From a checkpoint of a small contrastive image-text model.
Model: 15.4M parameters, 64-pixel images, encoder arch convnext, encoder norm layernorm, encoder activation silu, encoder patch size [8, 8], encoder width 384, text encoder width 256, text encoder layers 6, text encoder norm layernorm, text encoder activation gelu.
Data: trained on regions of photos with short descriptions (Visual Genome), 203450 training examples, 8.6 epochs.
Rows from block 12 of the image encoder, named by matrix and row number. Rows with one number belong to one neuron. Each number is 128 + 32 x the weight over its row's rms, rounded and kept within 0 to 255. All counts start at 0. Numbers have three digits each. After the name is the row's rms in percent of the matrix's.
# fc1: MLP up (encoder.blocks.12.mlp.fc1.weight, 768x384), inputs 0-95
# fc2: MLP down (encoder.blocks.12.mlp.fc2.weight, 384x768, transposed), outputs 0-95
fc1.132 090:150115108140125107159120157084124098110118091063119111168080093115161176144118117184126115149092108155092138146144157154106116120164139150111105201111148104077153149123109091080134114130106063197133130162139102071107113134103127109126142126148157147146105132111068105166135172121197162124
fc2.132 078:134150085148119141097131135210127130103121081117153135206147165189099160148126139122159120111161092128100113093110068157149090163189136113113148125108109137179122160115124119148148139117099100118104165176162097109096189143108113114150137154118137123123142106120112183105121097150177093104
fc1.133 094:100142123112192148076114117136070138134134166127126175076121172141134123124087128161135100124121143141133131137135116120152146137121106114151121147082159130160123170107127189084167087105087073102094185181102137121091133100109149146128143156124111146102058189091214119180114129104126115124
fc2.133 094:118134133115109111153140132097176117108130090100169153131135069124153128133162119147095160157136103134163101134115112159092088104202161111139160081126079149077134105099151085143124064135142152204175147118143121135140150194122132131179106102153160146177090125160161152096148147111106112126
fc1.134 098:143080145136085133167196099132184132094136148126121134101120103070145194207154113127175145103156125136139135175132149069094098114168154035088165148175133133179129105082065113177142146066117136125092131188122144172031129148165126129150124115147104115135169166114126172143129103108098192101
fc2.134 090:139097118112131071094156122146053102162142120078126151144153127110081108018126129121161097093068123126112111116153157099181125153100125133093138108138150100137111112112143153085100061169120109138138135098132121177185102133186143067158108153119143112135142135097109112124146110200144162127
fc1.135 101:105090150165194158112134083121116145185087162076148060090103180115130159137105132136126095141193095127134131106123136115095156105090121119145100144119109134127136135181084046170107131102119150119172104155104054097115162112134189082100071165152132091065107102112187146123074094121110177114
fc2.135 096:131177141142125161141092185112137093127126163092145056129143133171072133140081200048115167100123127142088118150140158186083161123114130092105144082132117098082099086120153093109159147157126115136080142162112098221066121154116119129095149176095120160159095112178141146098179134124119101167
fc1.136 102:101108145143180117049140104123136186161158153157157155104141119131128128169164119102079113176115156128147144116127133129128139146152121182133105100080109150117125146144086114087188099074109136101136117033130162092121100126112141093165088136135166114128133110110134182147140140094162145173
fc2.136 121:148123105147160159118147097113164146106099124122122145140127121095104145171127170098116113094102145112102107160131106105069161136144180203109112164145089101087139177107156095113158097124119157187150121135177091088132125137108093128130153189138124123195094134136147145100133104126134152166
fc1.137 097:082141087166146142142121142174110104073148136143184167136154113120073205126093092081137170121168090097122164088111114123149174111086151112135069123119127135098194163088087122105146121135120161096115069133067125197108149074144133107103114088166155090083116182099131140150096130135116148125
fc2.137 093:108124048159118181163146139040128159133083098164170112114156103152167114105155153118170110114113164108117145141149095090089188058143103119142079105148112138167122122148129113076128149164175133126164050100165129096098099138128146136114099157206184139137143109116119144128117119115156165143
fc1.138 099:115207173092088125098087102181144107218099128154111121134054082077143120122124124100095084111111116093138209079119117129123152131090127052133091101132137127116169134149103133156075095130117144180109102116099102122121140093149131121174090072131116153127108157135115095137112123099110176109
fc2.138 089:156154131135190118084188120131093152121088118119131128136121162136157132140129126180086058121109150064171161105114058179080163106138104116124138175173140142193093133095126069105156146119142132110117135156151155083185108119138107098107088149117108145138139164142076117113122136164087197128
fc1.139 101:124141096145131168160101129126107164153042113158100104155166187156096087086188143143099131135161149132164151160094109153080186133157143189132109156137101163110182134155122143130170152129108150109109112164058131118096120096104069154138097132139111191155108039142118112115116181113147116191
fc2.139 110:142168153149124138092111131143173141151147112116121147111105148162094154154128141075128170154123144168190177113077166087179154124134126111120106180097180092166152185189157168128117106191141181113178072188099113109100140139134178063123081177136123175151129123108156159198121168124106163163
fc1.140 099:167181141095125112121116121150087110126156119172155119080184066167172118106066135090126071102100121110129096142143161101127166139082116124098191191151101147123152137083121132151175125195146152185156118081102136168073169130154181081093111136179107152145126151124099060139146153154067152151
fc2.140 113:122094165135144116146160166198112071138193134166132145091092136178077154183128159165181058110098125155162072129120152151150099120148121116067139125141213168120097110115143138068109141114099103126153065150165142116113096144139104160179104138123148083213108139140101124128125123144114154162
fc1.141 100:080168086138063147151103180142193158197123085109100192118136134141072083109183144099172119120207168154101183136150143126147181192131053103114113120215124083115140179136086181090115145090106101095121152144171178112140140129172129123136082076074145169140094123144076138144080154152133144123
fc2.141 095:087131199114178151188102114120173149156157112152070122093125114181120132096114084135153138173189167197147117173180151087162126154137125091161098124066107154122126142129165124106137110140176166107117145142132142064132098186097118102126131098095147162100128120082140092151191148137143130089
fc1.142 100:173097092132153120144142183117134144110126119128217158087166135149153118105180163150181111166206147170120100120215188123159104160172083089120162124128096107144093160125152122117124084148129126138059102141123087121175186138149125189123092099121061152157170126150124148135172132126125180100
fc2.142 104:142074116160121159104134144142117136090101099104109109088101160146125146174103114163103136157143095100138117136136144165173115072095122159186074126091138081146148089070187170171126114050144105143157198144127131147086122135089143087162136163130141114129164060060110156166157142189110163187
fc1.143 097:079129209156108165152098115118128052105133158138160194113100164142180095106140144096145069147114092082082119069084124180159092155157146090123132185073113154131128148104124122102132087134095127149161106144108130168108127089140137175188183144133197181124116131115084136138133111162112144165
fc2.143 084:174092144143100145111140133145099130143113128119124122090121126149034111122135157114170089079089166133143106133179088158115091048129136116164166055167112057147115083178149120138157113153191164161152164165145120144169102165060096125154143127153073105189033145142142158137112101135150098188
fc1.144 100:147116150111124093120135099177124102128161130108167148114077138154172123110169120147154194108113114145180112152135172157131137122113103088125151102135160171165161136101144136112103143144122114065083131122070162148151082137114090167109128165134187109151143161134148114143125133025151119115
fc2.144 097:121129170162133116136157108084078093138216062124153095134144110143089167204146145086111100041196131141141101173154123072085133089071138123127117105091105133138120152095186135126078196128105177081171129131096130134182159136160108112107146096182134132096122108115109123131058166122135127123
fc1.145 095:144149113168165170099144118118095100136177129157123085130137123139112099114131115159131066171099161150147095079157110152139037153106105133122097107155083127097140157108103117182154102190160121124121135105151154101146160142165195088194178124092110146150172147070181097130147106140088143145
fc2.145 081:154119137128081175166105152152121147113127142096089097077135159163167105125106152171147150132155134125171150071084107142159114148157163121102153168162079137139158099139196157121050127125174087141092087140087147119148121100121150107093147145182179122130116145132098104114081142174135152128
fc1.146 101:162105117109061086133106126120156158088164089142153142142115084139131169137095070095137112125120138107201142059122127156158097111152131131113130058133126157133073138101129118116111120121097081128134150087132133142120076124190131107107142130135115141107106149094150123101158035087124195144
fc2.146 102:121164133122163124160184112106108132118144162113129108175060159129072110112206118151141121158174165122128138140136109108176096184142138152111134128113126099123120171096101158124101114126110089148078124092110082092135174096121130181138098143147115081118159086057099064140123120153145132146
fc1.147 104:089132122100095115125137146157146072142112108127111170114104184176131183112133129129104120120153070133164116142164147120161067128138156082126139068103102101145128107141186143158180129206109144084144117125117078115110112119143163150112098059091146157129114132119132071112175147111146159106
fc2.147 114:173143126097160116133060136121149101122148119108131147157130052121116196137190174145089159127125137099193114113136155140111101142118168107073058108141151133134075097145092141134105101123165093142138193081091158149118111097076147119136163201131180098144064137140106084114153177129122106125
fc1.148 103:130102102107125111135136108164073137121112055132149072129128100100095125157103070187146043139108128158155145098160175194138153117097083141115138148170181116083109131115120142155129062173148157174148149199103200128134104114126131119145201124082107099120156147114090096151084102127074155109
fc2.148 092:099158080163089113122096127142101073195097154090125161203051132109131123151166115123084105163099143114101120120156133127098155216070167192108036130071126127090178146111119128127109091103097101151148110104065198121121093162122123173134111120139111153143142058134120201105123099190117129132
fc1.149 099:116084110111104117126090147113094108113193129134155171089158203090124156095221142064141141129127148099134131075105153111107103142137221104140063190126100149076092137104141087128131124133177093125190107080125093119161146121066115104105125166143155100150128141147194074151147153085157178068
fc2.149 102:150090125174087132118180111103124087171169159201181200129131123119089173130132118133074129160131132137096173132151134152124086102173143141193134090166160172138080116098128182171099106111161125078096113157123164142153127159165140098083147115114084180178075144115141138106159108172124177161
fc1.150 111:157082158142133137119135128130079167180108109126053194130179189181092120116179127144124105068143146076149099159127111127100073144108114146097163149171142067117125104128163130117099140094111181120151088119133112123149092131166092109102158210131220108110117126139121094159151125098149183136
fc2.150 122:102158140154114088065118159151164140192150146111127086123151079153092174156148133121173120110071119148125097167108129073145157124095084158068145146133133168101178127132137085122139125146145131082135132167170179086082130067131095109133127116108137147117141075121143173128124132131105149119
fc1.151 101:096083133175110116112129145061103137102128121123204099087106077178142163149128041136140144132091054217122134110163118095129111122113177063131126154127128086104142107154084124150110138134144127099112167176118131098130193176191156123105112128133129098119114110129115111117110125108162159113
fc2.151 100:124116115129132136129126111097122123145102133101147169089091130114165101143117112201115090097115144145106124164089091161098069167123096135168100127138114134141183137054210084167113141160084109147170110146134151111162115153108166144109119105107100154156085146120185109151118130155069106077
fc1.152 091:103175201117093085107064111164116146171126119144102117145132155084079136139210122163127117142119160174108131125124162145131147128196148210102145086049139084158126155116123153123150133113114039136139145074097125104132098091175171152123141170187157143135123145145116173134130161172089176130
fc2.152 081:121196130134194206132102137118083140098117172114101145177055144123114140149109099128086156104144132167125143092100152133118157139152179120133111084146115101095126182085137082142122132107170103070130139127153103134159083098177138152129179055099083112075142142163122072118102157117103170120
fc1.153 105:120129152105116138167106128084153075049188143107136151140103123121151142096145160056134089092147138144172119110109183112162146111126180117102120141111059124098152116086169088127110074083127108158106134074134107181168095149177132116129117157145129081145152127152160092116115178090077129112
fc2.153 101:075109135133145127107161165133149048181122116165155100144130155103101076083057077109048106137101118134144143086141105112091088154134138091137122108186171167125158097144110137151171165089151140101165102093124116114128189150077150117111168103142170131165063133181082095138165105129155126076
fc1.154 102:120132186071090116059121153105135159143193120140143129088132139210157163111131125117072114200175055115139125146158094102152110091101144173106095118112146066127108140090156111133154167082125136160064131120111155157120117074137130127106113187130125148127096091152130137121169131117105142160
fc2.154 103:107173142118126128148088178159091156138115070170152145166140099077153176145074152137133149189111129111094105118199131157104122156146185122137149069110099132165127153153177129110107177159122098183110128108088155141125144158152117165173097153183090122139091067072120149093121090121097085145
fc1.155 100:113038130117107146119090157131100149019201150148159095136164160084124157128149112131171087194116060138167079118152136157128115138146180146077090104135135086142173078135126120135150172084058097160174182112080111147147152125189177121112112089184148146122072078129068094125145108143173154119
fc2.155 091:131135141115087133121112120127136092107096177105138102100108133109159121075138121180140174152113120105179125142188126095157191125130048139147133154115182116105103160072133126143201172101153097085081066108111069090157170183158110100160129126156100145084125170153158143134089142127048146171
fc1.156 104:149139135083113115153105182150103040088066113084145147105212156134148080117127153170092030159085121119143146103092106149107085111146125124086124179135097105127149150113142132104121110129104091153164132131098164142132146199194112174100118160147161138117160178122153082119176112074172137080
fc2.156 101:082146161062127123207115111070173050195096153092114158119090093182115120140133129141130113161124128165077117185075118131141078145166089092188118127147213139135224162093178120120101152166187147169120125098130109102191141091095110099121068094132087110149163107108152154138147041106108121118
fc1.157 103:122176115132190115192110131117087155120165128120102156097113108084068159121180111160147113148078078121055167095144144114132105069170098144137111154132133089142113092170071116111080157143069165125084099182110124110080060106051120112123151171154116067113102137079128177147133126101169129187
fc2.157 103:127132124207151146108149213114097165159168157139132100135179164104200080099114177131142156150150127126116115111126099107088107167089132138180115138135133109142163152037124133151116082166139116084134104101136173044144101143104155099130086161142111169088114142133151124105148187149148178194
fc1.158 096:029069124104159072161159106114155163120111145183115169110184104101187155145154084111108144102187134149191211119123127138099163152184168145196140169098174099128176135162099104104136154158142103120133101139073127130127111167167140172084177133144111174140129129104147094155140126110161111108
fc2.158 108:090078124146086103136141094179143123121085161120164134136129109105053166130127141122123161136159137096091117133139144093098140155162098122150191175099143118116105108117115137166167155106086122111098104112128170123113157149147148134128127129084164167066111123133071094111121122174139128055
fc1.159 096:200133098189078105117087130129154129172157108092126102114100116151137123141079084140114095132086141099168114104154092128160159123119152142105137120144113120151150094101122169205156078142101128140118106164080097135098079084129159117169192134116086103191145125150127094150150113150139177115
fc2.159 091:113113098135113085137145106133121113202123069134135118163119209112115158106125138128114176132106129069118101126150154134114137083067065155109084097104103112101171151079119134112079170149108178132186084056124117162132114140119167126092110091114125105105112148128114029044090123130134122147
fc1.160 102:143112150131124155161148156102210109141114164156125091164131131109136114092168173124099070163085114159101144116122169140187131104135162140101136091153093166122143199083084130149131119126118117161085178086153165137128105120101144072143121171129110141102122212131108114057120126125163117151
fc2.160 096:101098074087177072112117189167189174107105147117082147188138107146111161082118128141162106159137114122046135095050119111080154104137114155137169123137163148125058102147170169175157108168124167078144210155147057153149131134161150150109130084125115175126165142127166192117064127134150128163
fc1.161 096:168150103174084140143078156135115162114099139127135162137149140151158164150096188135143154087134165178165094053134105090098088177129124131086154117157180068145130114112149122157115105159078110146160116090131103064156083101089117050121107144164141174162074091133146136107106142157120138080
fc2.161 090:145161164162140141092120164085146099176160080094115198135129148131125140152141111162180160113106106077177153152143124140139117114147140150194146178146101126074169077162100125118164128099102126107118107091075189114162149114123146168132148085082168163174099107121133121108130127151100141141
fc1.162 105:133137111107171106185144088116159177100073164151154163068135149086096113109062121110100154009111100122111056132175102121179154097113147112136137152125169096077100144158106158101116132104154198133155168149099091133127155055115115112071136113181091114084125147129179160044110119142155148152
fc2.162 110:117148175128168096149163156179150134088142080138090107154156146135189097119111140165099152124109106086112108153059142083112079104140131156073161107138100128147159069082110089124143162145218133123165168115141102088120078121159107063158155119158086141172110163116127100112062139117184144074
fc1.163 098:120119159100144181114145098093122144079086111147127104091147075131071137130183137107163179168093136139104134121116118128144161130175107097100099145127015179119175076129171119094094172112123177151134128090109079081085074049167080123090160195037176128123084122127097153159156143139149154154
fc2.163 091:094090152118132175085100138115134125134148161131130148137121183159092067175098095123058088127128151092181136131083145118123111092132149096201134120133107122088076112080140153128054113117138108187130087164119149098105158144147143104135160060131105114164140095141169029120154126114169133103
fc1.164 098:074088072054109134127070173122139216146087164100121145129179164101125147128149163172142163148177125121136104126151106138102130145117109094067138165110116095108146131159177094130097139104143119099241139114076124121111183136101119182151089071100129143169170118114122143136104147166138066132
fc2.164 115:142156129145124148161189080095123088073147111157147142136153119190115128148129093118182091160166117175068141132137083134152159098140115125138094034105126122124100105123063118102058092080125101072123178144085105129151136074167193096158133073111126082135069149132115200169090172101114115133
fc1.165 099:153105093152143166161142135188122076131182110091092147084147076118123145113126139137130090099150163120110183152161192042127092136115118138107043128138137132155158194103120110098123127130115121137104057168144078130080147125147158108091078139157179198115156074116157149116147168089109146076
fc2.165 091:144143151112108111165157156110153092200143104138057137130098156156159112123134138136111145171127143096117151162168173148120105180114143113102084172139068171131175119135123163131130130125147139104095099104159158154153154158127149124140146103150165129116099069107082090151075089096071162157
fc1.166 097:140120133119134117092123124114185122178147160149114122116153120137181132157096131148108116154112098130139134160137104146099187163041095078116067098153151099135186099105065096127123188123082153131165135139126066151131163130104036147148134116156167141135110123169123136155114155163066149189
fc2.166 087:067155081141179103131114105154216083154124121151090119148152109051148183127076121155134117110125170087151156137131120073154225104102146166100177163177135168094178132119172183126138129083136145144098186101114151156124124165082099150151141164148099143100097108089088172165157199081135097100
fc1.167 098:106072138140113117120221078123110082139093106116158163181170167121114129055110137190183128174166138140114107160152130133126129129088107125131145119116171177130126131095140133106126111101134176155100086158117108138105059110142120132174123126154095110171120112128140118168145081073158121172
fc2.167 119:130158119090094129070124141169125126110183165133111132155125155216107130129108132126200098191122173167177056145089153114127112115204115102114180122112083145160162121150139153077093121178133132137149132121098108095160166151131159138148132131105144152114115105127122088177165113119141059153
fc1.168 100:082121152099144130124109094126091078097068077155121092131134185106128105117152153131119132124080065127117127146110102162109123137132108074110145082106160182138115102044107146108122143096127105103124099175119169125087155118162129188075109157160174120149130164153163125138144098098093153096
fc2.168 092:135154164170153152158168144144123126118124168140131168132138147141167136121143112109160158129129111051141152174077105149108139069145217184105160089128104137188174115099080087136114119134098151097139108159099082090119113094078116118175137127117111098130048154146105177149191123190134104136
fc1.169 095:068177123140143090130085097072089058093158179149106170167123121118045155105142128146082167096089136110108103110147154174116147127109147167115100143166147138080150152170107111160173129156121099166151046151067136134121209129145213180079176058140162066138176125138117105141122113129128146160
fc2.169 089:148130171164159172132165137150114092131112143085132143082153075174133150131140150127095130095083099150104141172157161126138101126136102094096095108065086180181135109093117156167174130155125095150090111172092111167141201069140172110155105175094177087166150145134089114098115136125127134082
fc1.170 099:164144143134142061146109107085154139076139109167125134113057146104116124109145132124125103121120121095162145204161151138176110140117133139097116111115115137138099145146062073115111138127148166168146112125110119034146123138115152150093151153119229145131131156126121083147160161092129141135
fc2.170 081:167109102141190108099176129146141156075170146105111155149137082137169171145118102156097171137134080144091066125158101110127175122102112099176116151115140129115160139121164128141140158099066085120073133178124157088159168139148122095140133089088190149145102101151170170126162111205149133134
fc1.171 101:132188128160162106134133215061145132044127112116161134129157155147097146131112101175088133143109123169092152127193143120176146142162140117098072108102101153119167113065125136086121140103163154130135108116102105116098131142123098196141138160138040065067165122073112093165123171190108175091
fc2.171 109:149162109142139108092190077140133140154120139210073128112128142094106152125095138131144070168093150085139055173117097091122112129115164120096154084154125142178120111092155103144128106099124162136135143135085122152202149133134065149122100067151104159149063147083149105106101185085119129154
fc1.172 096:057176091160131149121112129135166135148119120123146144104194150091091157129093162104115064145153117071156126104105146097096123119146185127092162194148108077122039069136163123106163155164071102134165173159112145099083145156099132135127167174150114130095137105118137074119096055110168113142
fc2.172 086:105184201169123173097142164150089199147096143193155086140118165112173168119173106157175127145160092178135152175130117143124116144127136139162124171103119135113043130071112122146145109107214116156120160070182154091154177135098104124178141116139135115132115128138170136099147165138078136092
fc1.173 099:144070120133108225148120115143097185152106090110150078104099078173110150126142085116124090167155088102137126118161163101119163124178112148142155155109149141138113094137056146101188107155084122092140140115125076113107168162187100056128113151078081101112156114055107093127104105148167122104
fc2.173 090:111085084154134120116137077149197097106131204126142141148232143110159108088096132150123118088141187153155149124170106105100126143107138125118134123065166156141136123138177154141136115162185070133125082089165137124099108080113074110088143137102176184137141151090107101105119101089152131117
fc1.174 103:123117136077133128104139175151151102172098123124120148106101151119130200122136106109135046091213139170112193110093093133197107147114086177104115149085073175128087099109170132209170143093129166099142138164134124102157135161173125158115141143120149099132090126089137098127127106128155099089
fc2.174 122:171146088078166180137091149113125144105111130070137127164123093132163156101157080149159179100151134130137126156098174115120088189105081139120147088131140127113090126082127133134190077101158101118127194137145162117148103135100173134123138065103100099077142138134132109123149083144142111105
fc1.175 094:165137130152124131133116196126102100150048096159132095067104150126085074136177099141065102160154107101108102134149198157137152172058157115092153128134155154119102155132117132066155114110116159203155093149110185102046134112141147063126103143099144161162135100108101151159131170116167109147
fc2.175 087:122114140141102126108132177118157116135167138116114119120104092150145136117158188147197159161138155187107174144137143110074174082098170058158098151136066101098207131115113155125089125117173133137167104103103153088145066165145113174204109089158113099144111119096101089142122114099141144149
fc1.176 095:087196124097087132199100167138123124127136114212159132182161091139117114131138141105182139089118128124148130126153142131166106101133144118105131109133114130164107102193112099047171135135100121094047169112084145162137103082161141106097116132100150158086158168077140140153162165111123161119
fc2.176 093:157117052095169160136182162128143128111135125145170133132170171134106111050141124197087111165167072161169120110149137063080147081139075085173136084082091171079096141087127082138115143162155141092173187146081122147125192105119140126060154149157098162165096093124076094182106144158135153074
fc1.177 102:134137175109108149130126143123104133127105114119121148176162129158101117085053101057073155110081114101152149156134119172154126158136142089137183104161103121195083146119107101125219136106132183161130181206159116145122091143149172132124093175149112073066080177109098128158103160124130111123
fc2.177 114:139164163130134158087133188103115093087124141155155138157100114119136100124086093145115096069119069115172113150131137106124164089133148124095126101078206148152105107098108091106158085156093126112185149153120121110112156104100076148179100071100120182168131158103109135112118098082098137146
fc1.178 102:109117126175116148175142106094131195124151117155116159082206096137090126108167093055190113105117153121148167093147071147122174111121126108126154167119119134173133087178185025125076154142158109074137099129107161070086130124092144130130115131121148099126204103105126104156127116108154121155
fc2.178 107:143053138147086141098069113156095147181061161122163126103100126094124136052149175084093154140156168103166108101145124076134136138117175128181166102210104101109110204067182116148181093112110130062119095104118103114099163196161127218090124191183110093119096107147120106207113104139100104176
fc1.179 103:158148148113136061134091128104176078110126131113095139132111114118120133097144130163154159131077125107189169094111143085089123130090117180078163122130083163140119139145133135081132134174192147210165134106111129079144049073116116147152133124167171096121144137126125150150111141137127143146
fc2.179 101:186137159109153077103153113178216126124098076088184088108119119156085128097114117072053099103100182122125226144037168105110090115141149165147138105168095145121118167089113144107130088113052149151088082164123134119083071114151148115105177133142120168102073122178129131161201125114172132170
fc1.180 102:126095124092132140167117129102129172084140087132118086043195204162162088125118109174176157115099072050117192131148125160116138045149177103151156172117144170161117139137138178132148153195147108068111147149122097138100128096085156132138152093093135108097173125064102145195097139128192103095
fc2.180 109:126132149154145075138187182127107181151149110146146133137124130130142108106139075118097092142166160172128161113144133127126094085135094141195122138165083194131131069167122115124096129100176104074065111121172131152128173156120112097106121156131127113126111133200150115101097079123082187141
fc1.181 101:141150135156147111149154095077185054123143138155151114098137144109154138136107194102098125093091146136110090144135115085110138107099076125132110098125172090163030101149122129150139093137107118182117146100132143144109122164137158106157130103206169099132175126111107118130133120129091158172
fc2.181 087:124140158153095112091085103142124155090135123107160089103085106118135149085124114136135178156153131139074112108114116129147150145113140122079199153157055083073151170142140104104150102134077180144085142128171130161076085153115142114192175159161141086117128154111123147136084101129058147138
fc1.182 110:105121088121108102111195085144087150134205125142103162129125096145153143162082134133087138118112153156140159165096156117121119133151145124077121118136105103154144136112118140096138097064151077130114153101105121098110156151157164074088162162105151191109097092158116135164146153071121139150
fc2.182 115:084114103106126139106135104145107134137137109119148128108153120155112130107103074179109136084123134160135151099181107121143131109131122172121143122112091133109191156139099163114100108123149123138185118082130144129150113156126115105143084143098123098117155126124173148095153086150089153140
fc1.183 099:178128125095139128148198160114156108111131092118157103112109128109064196116146108107129116129093120156145162091151108097140106176165127097136100158191090135157095129143116104148141110082127099118131068180166094091127112197210154138143081088120135141065155158117133065202166165094107134139
fc2.183 084:086158133088090091123120064136140135139112106109126142164131126188189167140100118152183127087103148087115164056122104186162091171117161109124076174111104146065108130134148141081163120206162127129112141134124132130181153118111137090141125115127141153121099172077131140147153147066183134101
fc1.184 103:195083164134186182076159109173133140178146114134126186095138132121112116128083152060147138148154113079132152122141169119095147092191097077153141136123111102099135147073162116137158120082133165176147172176111131093156095118112153086121124087171132168088084157195099087139144117109146107144
fc2.184 091:079157101097105123184112116105072111140129121147177142089103121142076059114102160173132185096169126171118116136133134169174189156125074155108108113131096171126103180070172129116142088135083141104137149098077117050114142184107187099073161094117094177139137120119118094151080109186117150103
fc1.185 095:151179158176131191141138110118130136079133131060148168153124206149175186122090099128156116120100109144112110147149081121114025128143147138136121133155138146103119091134100115119129103127169115044131165129087123085120130198166161106120145062044086122141130140164107107138133144149096152154
fc2.185 084:181156204108158118153102085139138149138203094151111152077097139095090138126141137122141094179134096128091156113161102108141135201146106184111138122097153166174111147137155124124160095169067148106184127161114145131162144123142061146101123110117127093160161139143140136196112135101095082160
fc1.186 101:161120106131110133178178157141106126067128123111126138109183080117102113113142054061109136148157122074193154116105131121101121105146143122154172109133101091154173170114074106111189138103080125099108097192127131093151139159141117148091155085159140164114111132129135089101152136098078144128
fc2.186 099:147029103125134164135114145159119168072113153111116128189173162127149142164151105124095143093126113144171113075114137171126159165119176120131139069114139114127137078102080094061128151186121144126095172114074117113124135181152146141091163130082181129140148092127134120182121100142150179123
fc1.187 102:098135170122163225137125109151148106143138177145206104086173123094126107134162116116104106132063144095103089076118150134141115119173197113131176134120152151106088126209133123141143188146145085170132138144170158125121119203097131158133122083075136154148184129106147061176147108098127134147
fc2.187 090:128115122143116138095131129087148118115133103133110123155157131119141111135159052117103118055092184107203075109124096074056188204092146150165062110085110103111097138102120086175194128083133141120149168143143173112135113150139108122100119098119129118092093155094132056156137157166128119186
fc1.188 101:138123193129127119127144060127181143146135169116133134153146127111170141115197148213119110191076101134141090132125118118151112100108146172133114122150146072131123101122120099114154111136135113148118126087117124056124091184142121112108148187100104082144091134086118164110113159110104093194
fc2.188 100:146172093148105108171105129141113163106207123131106128168170117142141160156072145126099103081122178168160161139152155137158078133132132096120134161137087162138060147156155131152131139094141136116080181147146111114104109113112166127132126128155122101118133144105093100059153215131083154099
fc1.189 094:087118126128135114114091161116181163137132118096138099102106133115173093092133101150093094110144143118118138173094145130112180109107136135016158093082153152124149114138129099115200102117151110107119130110161141105131136115072116106189116128127103161111135135142112158153145088092201132105
fc2.189 105:153085152135114157122082135110127130096110142069121112088146181098165093125129129153090095187146086131043094060127168176143155122184104057161122152051145141090114154130085158187112126119147116137120147154140196151144137100141092153089133160143176115130131129125095105089132096091176142050
fc1.190 095:167095123131125127130128098096131121147070067165110123142122133099181088114143164187122121169162137119126113081125147145083113167139115176208154090099142155118183075120097152119105164105112111102187110054120103194084127151137120149128107129105087133198111088140140136090101188106110148125
fc2.190 091:114178115119157130145102164126180152074098104167114127162167096112110100127077139136082133150128186116168059100118154054187099125192152069099105110150141145100090117146148193086107132120147156153110098124146157108153094097111161123138109137141053101088116129091146101081120172147175069172
fc1.191 105:111111168132126120159158129134112115115134122138087153140125149137113113118075157105157162201165168134054083158126170130122091140140213125093133129118150107063162145082208115164095127143151064115133084123096112118155056094156185117139125187079127157086064155124136136104133143155079168093
fc2.191 124:094165140128129164127110126054138090097121137196158117108085121129114117076089118189179080171131142134125155157147120111187130083102135162161150137056191167131078173187120088123097136135084127136103097133099132100163112081157128102124088195169157111169131178200149133130104108095060108116
fc1.192 100:073139112119122149196136138191146140158136132159153104083165152149116111162174127168146140139169148118131155074119191113136142112111148155091144172132131138161162085085135124148143084085119124079165202162083185084100118093155127117140106134134124146143094205134069192121158069162142108087
fc2.192 115:117126142115183135095094077143133174124141138077150112145130119161192148101132195133150172133159161159119152127100172136145134102113141135152130104089150159111153144152123088136159160134099123154129143131156099161143186106139102186113116143093166155103141097083175133136132176061142075150
fc1.193 102:108116079138123125114131101146148175146126127103143131188139150121133192112183134117117089146136090070131102120121181073130167146145143127143123105122138157101090123133138116108065201133143134136132191121112138191132181126114109120099127102110114138120138098095092054091115189153134083117
fc2.193 098:118117105056099128154158114107133115150115144123133099074118099152132085128096152147166129123170146134132108126141114182154115162147128180103144118145099116152170126123088152160138125155095125074145170090155187139150136105104108157075164126154122119087167107078133086056107177092084054152
fc1.194 098:122111135094128156155091101160167112083113084137143178105077132124104080136136181102168173122180129110159144109117117108113146110125155076146187124135114154148120140122096054099155108109116093170077099140132168111146073121186130095109112122174149102111151148115120203173208101140131150149
fc2.194 090:118104108153090085131119122126151105128107126129074104139096097118145164142104105141132127148121116106100104075128174065166087117101126120168136091142104127120112117160147174140105159156088159113179068138147169157166131122107168185089148164127180117071112107093094120112136147149102137213
fc1.195 097:055156177094093184141133156161148106132121086152126113139110133151158060131092113141139110074088100093154091170145148117158136147143178122090173090144174195126076179143091129118110123119161100173122076168138159060149122124078146167101129175134088105148163162068109100145156166132131104081
fc2.195 095:127169130104138126156095137187109059108143094171089145183148159171141136131071179123166134098101126121068160119149148134095064163134140137151151134049151102112138160107183105122070136144159123090157110173080131110084110108094152101115153111109122052183142091159123147100145183082069092117
fc1.196 099:115110095113188110098085168118164099169207123140106127090147183139126117153103177127150120176106192148186143147107156167113140131137089065077205195133105138082115130183167109142171168129075128087159114106136177077173121102060122133112176110123163087136127208097128111188117148136070093076
fc2.196 104:094140124138096090178137144123132112082133197114131149126160106127088197104071109087131079157135093152159148117149151175152140117157106136161109144140183082157155119117052204158144089165136133131161169154103153136138201111156095121062181114161084136113110112070144186123153076101046093072
fc1.197 096:107133122065149155103091142138125105133071192099132131173105113170104082059167126137136185138080139126109142159113135124072042104117171141159130164146164116107153141089100153145084134153137114148155122185127086147130102078126155158143132139100139074141164086117111086204189143133137150146
fc2.197 107:078146137135158132177101129105104146152117104133103070150151128159154184114145152132191115126097129126140175170161062132165110117071119116146140093139066148132189091138129107179141137130141118159091074137086137111124131134139122145103087114193133179090174132073129169122139116144150042108
fc1.198 092:131112174177131147170093146145055105147156120188099143135096140082107139153233098155066121112146127130137128145095144165100155144108110084104148186155162146113098068144121148154153111182200162069145114148130156187085119131115130099155152107134081077107104169165137109183138104113127123192
fc2.198 092:139106127117090134115139142113122182162113112181169130116171129086048090144154099151085083104177167119136139116106116113198176140111105153109081112093121182137107093141128121095055100075093150116140131071080154201091161103121086139177148137190093141136128118147096186122115117128138133137
fc1.199 102:121136090137159093145098153165097083209140157125148151099152137130124163145154141147166121157072111153170148148077137135185162119161111166137142117103161108140100138127111165112056132199084114088085124083156082131162196176120142123128141173159106143151052099143153119206077166167139102086
fc2.199 112:069086162166131090095126157232095201122139086116107109173154117100093102167117112063147131070198151158082113142169175147147081151172108135124157102074121131175161046118087154151125124136096151113101145121130163110134124151136091103181115134106096115128142126101119163112151173151134153119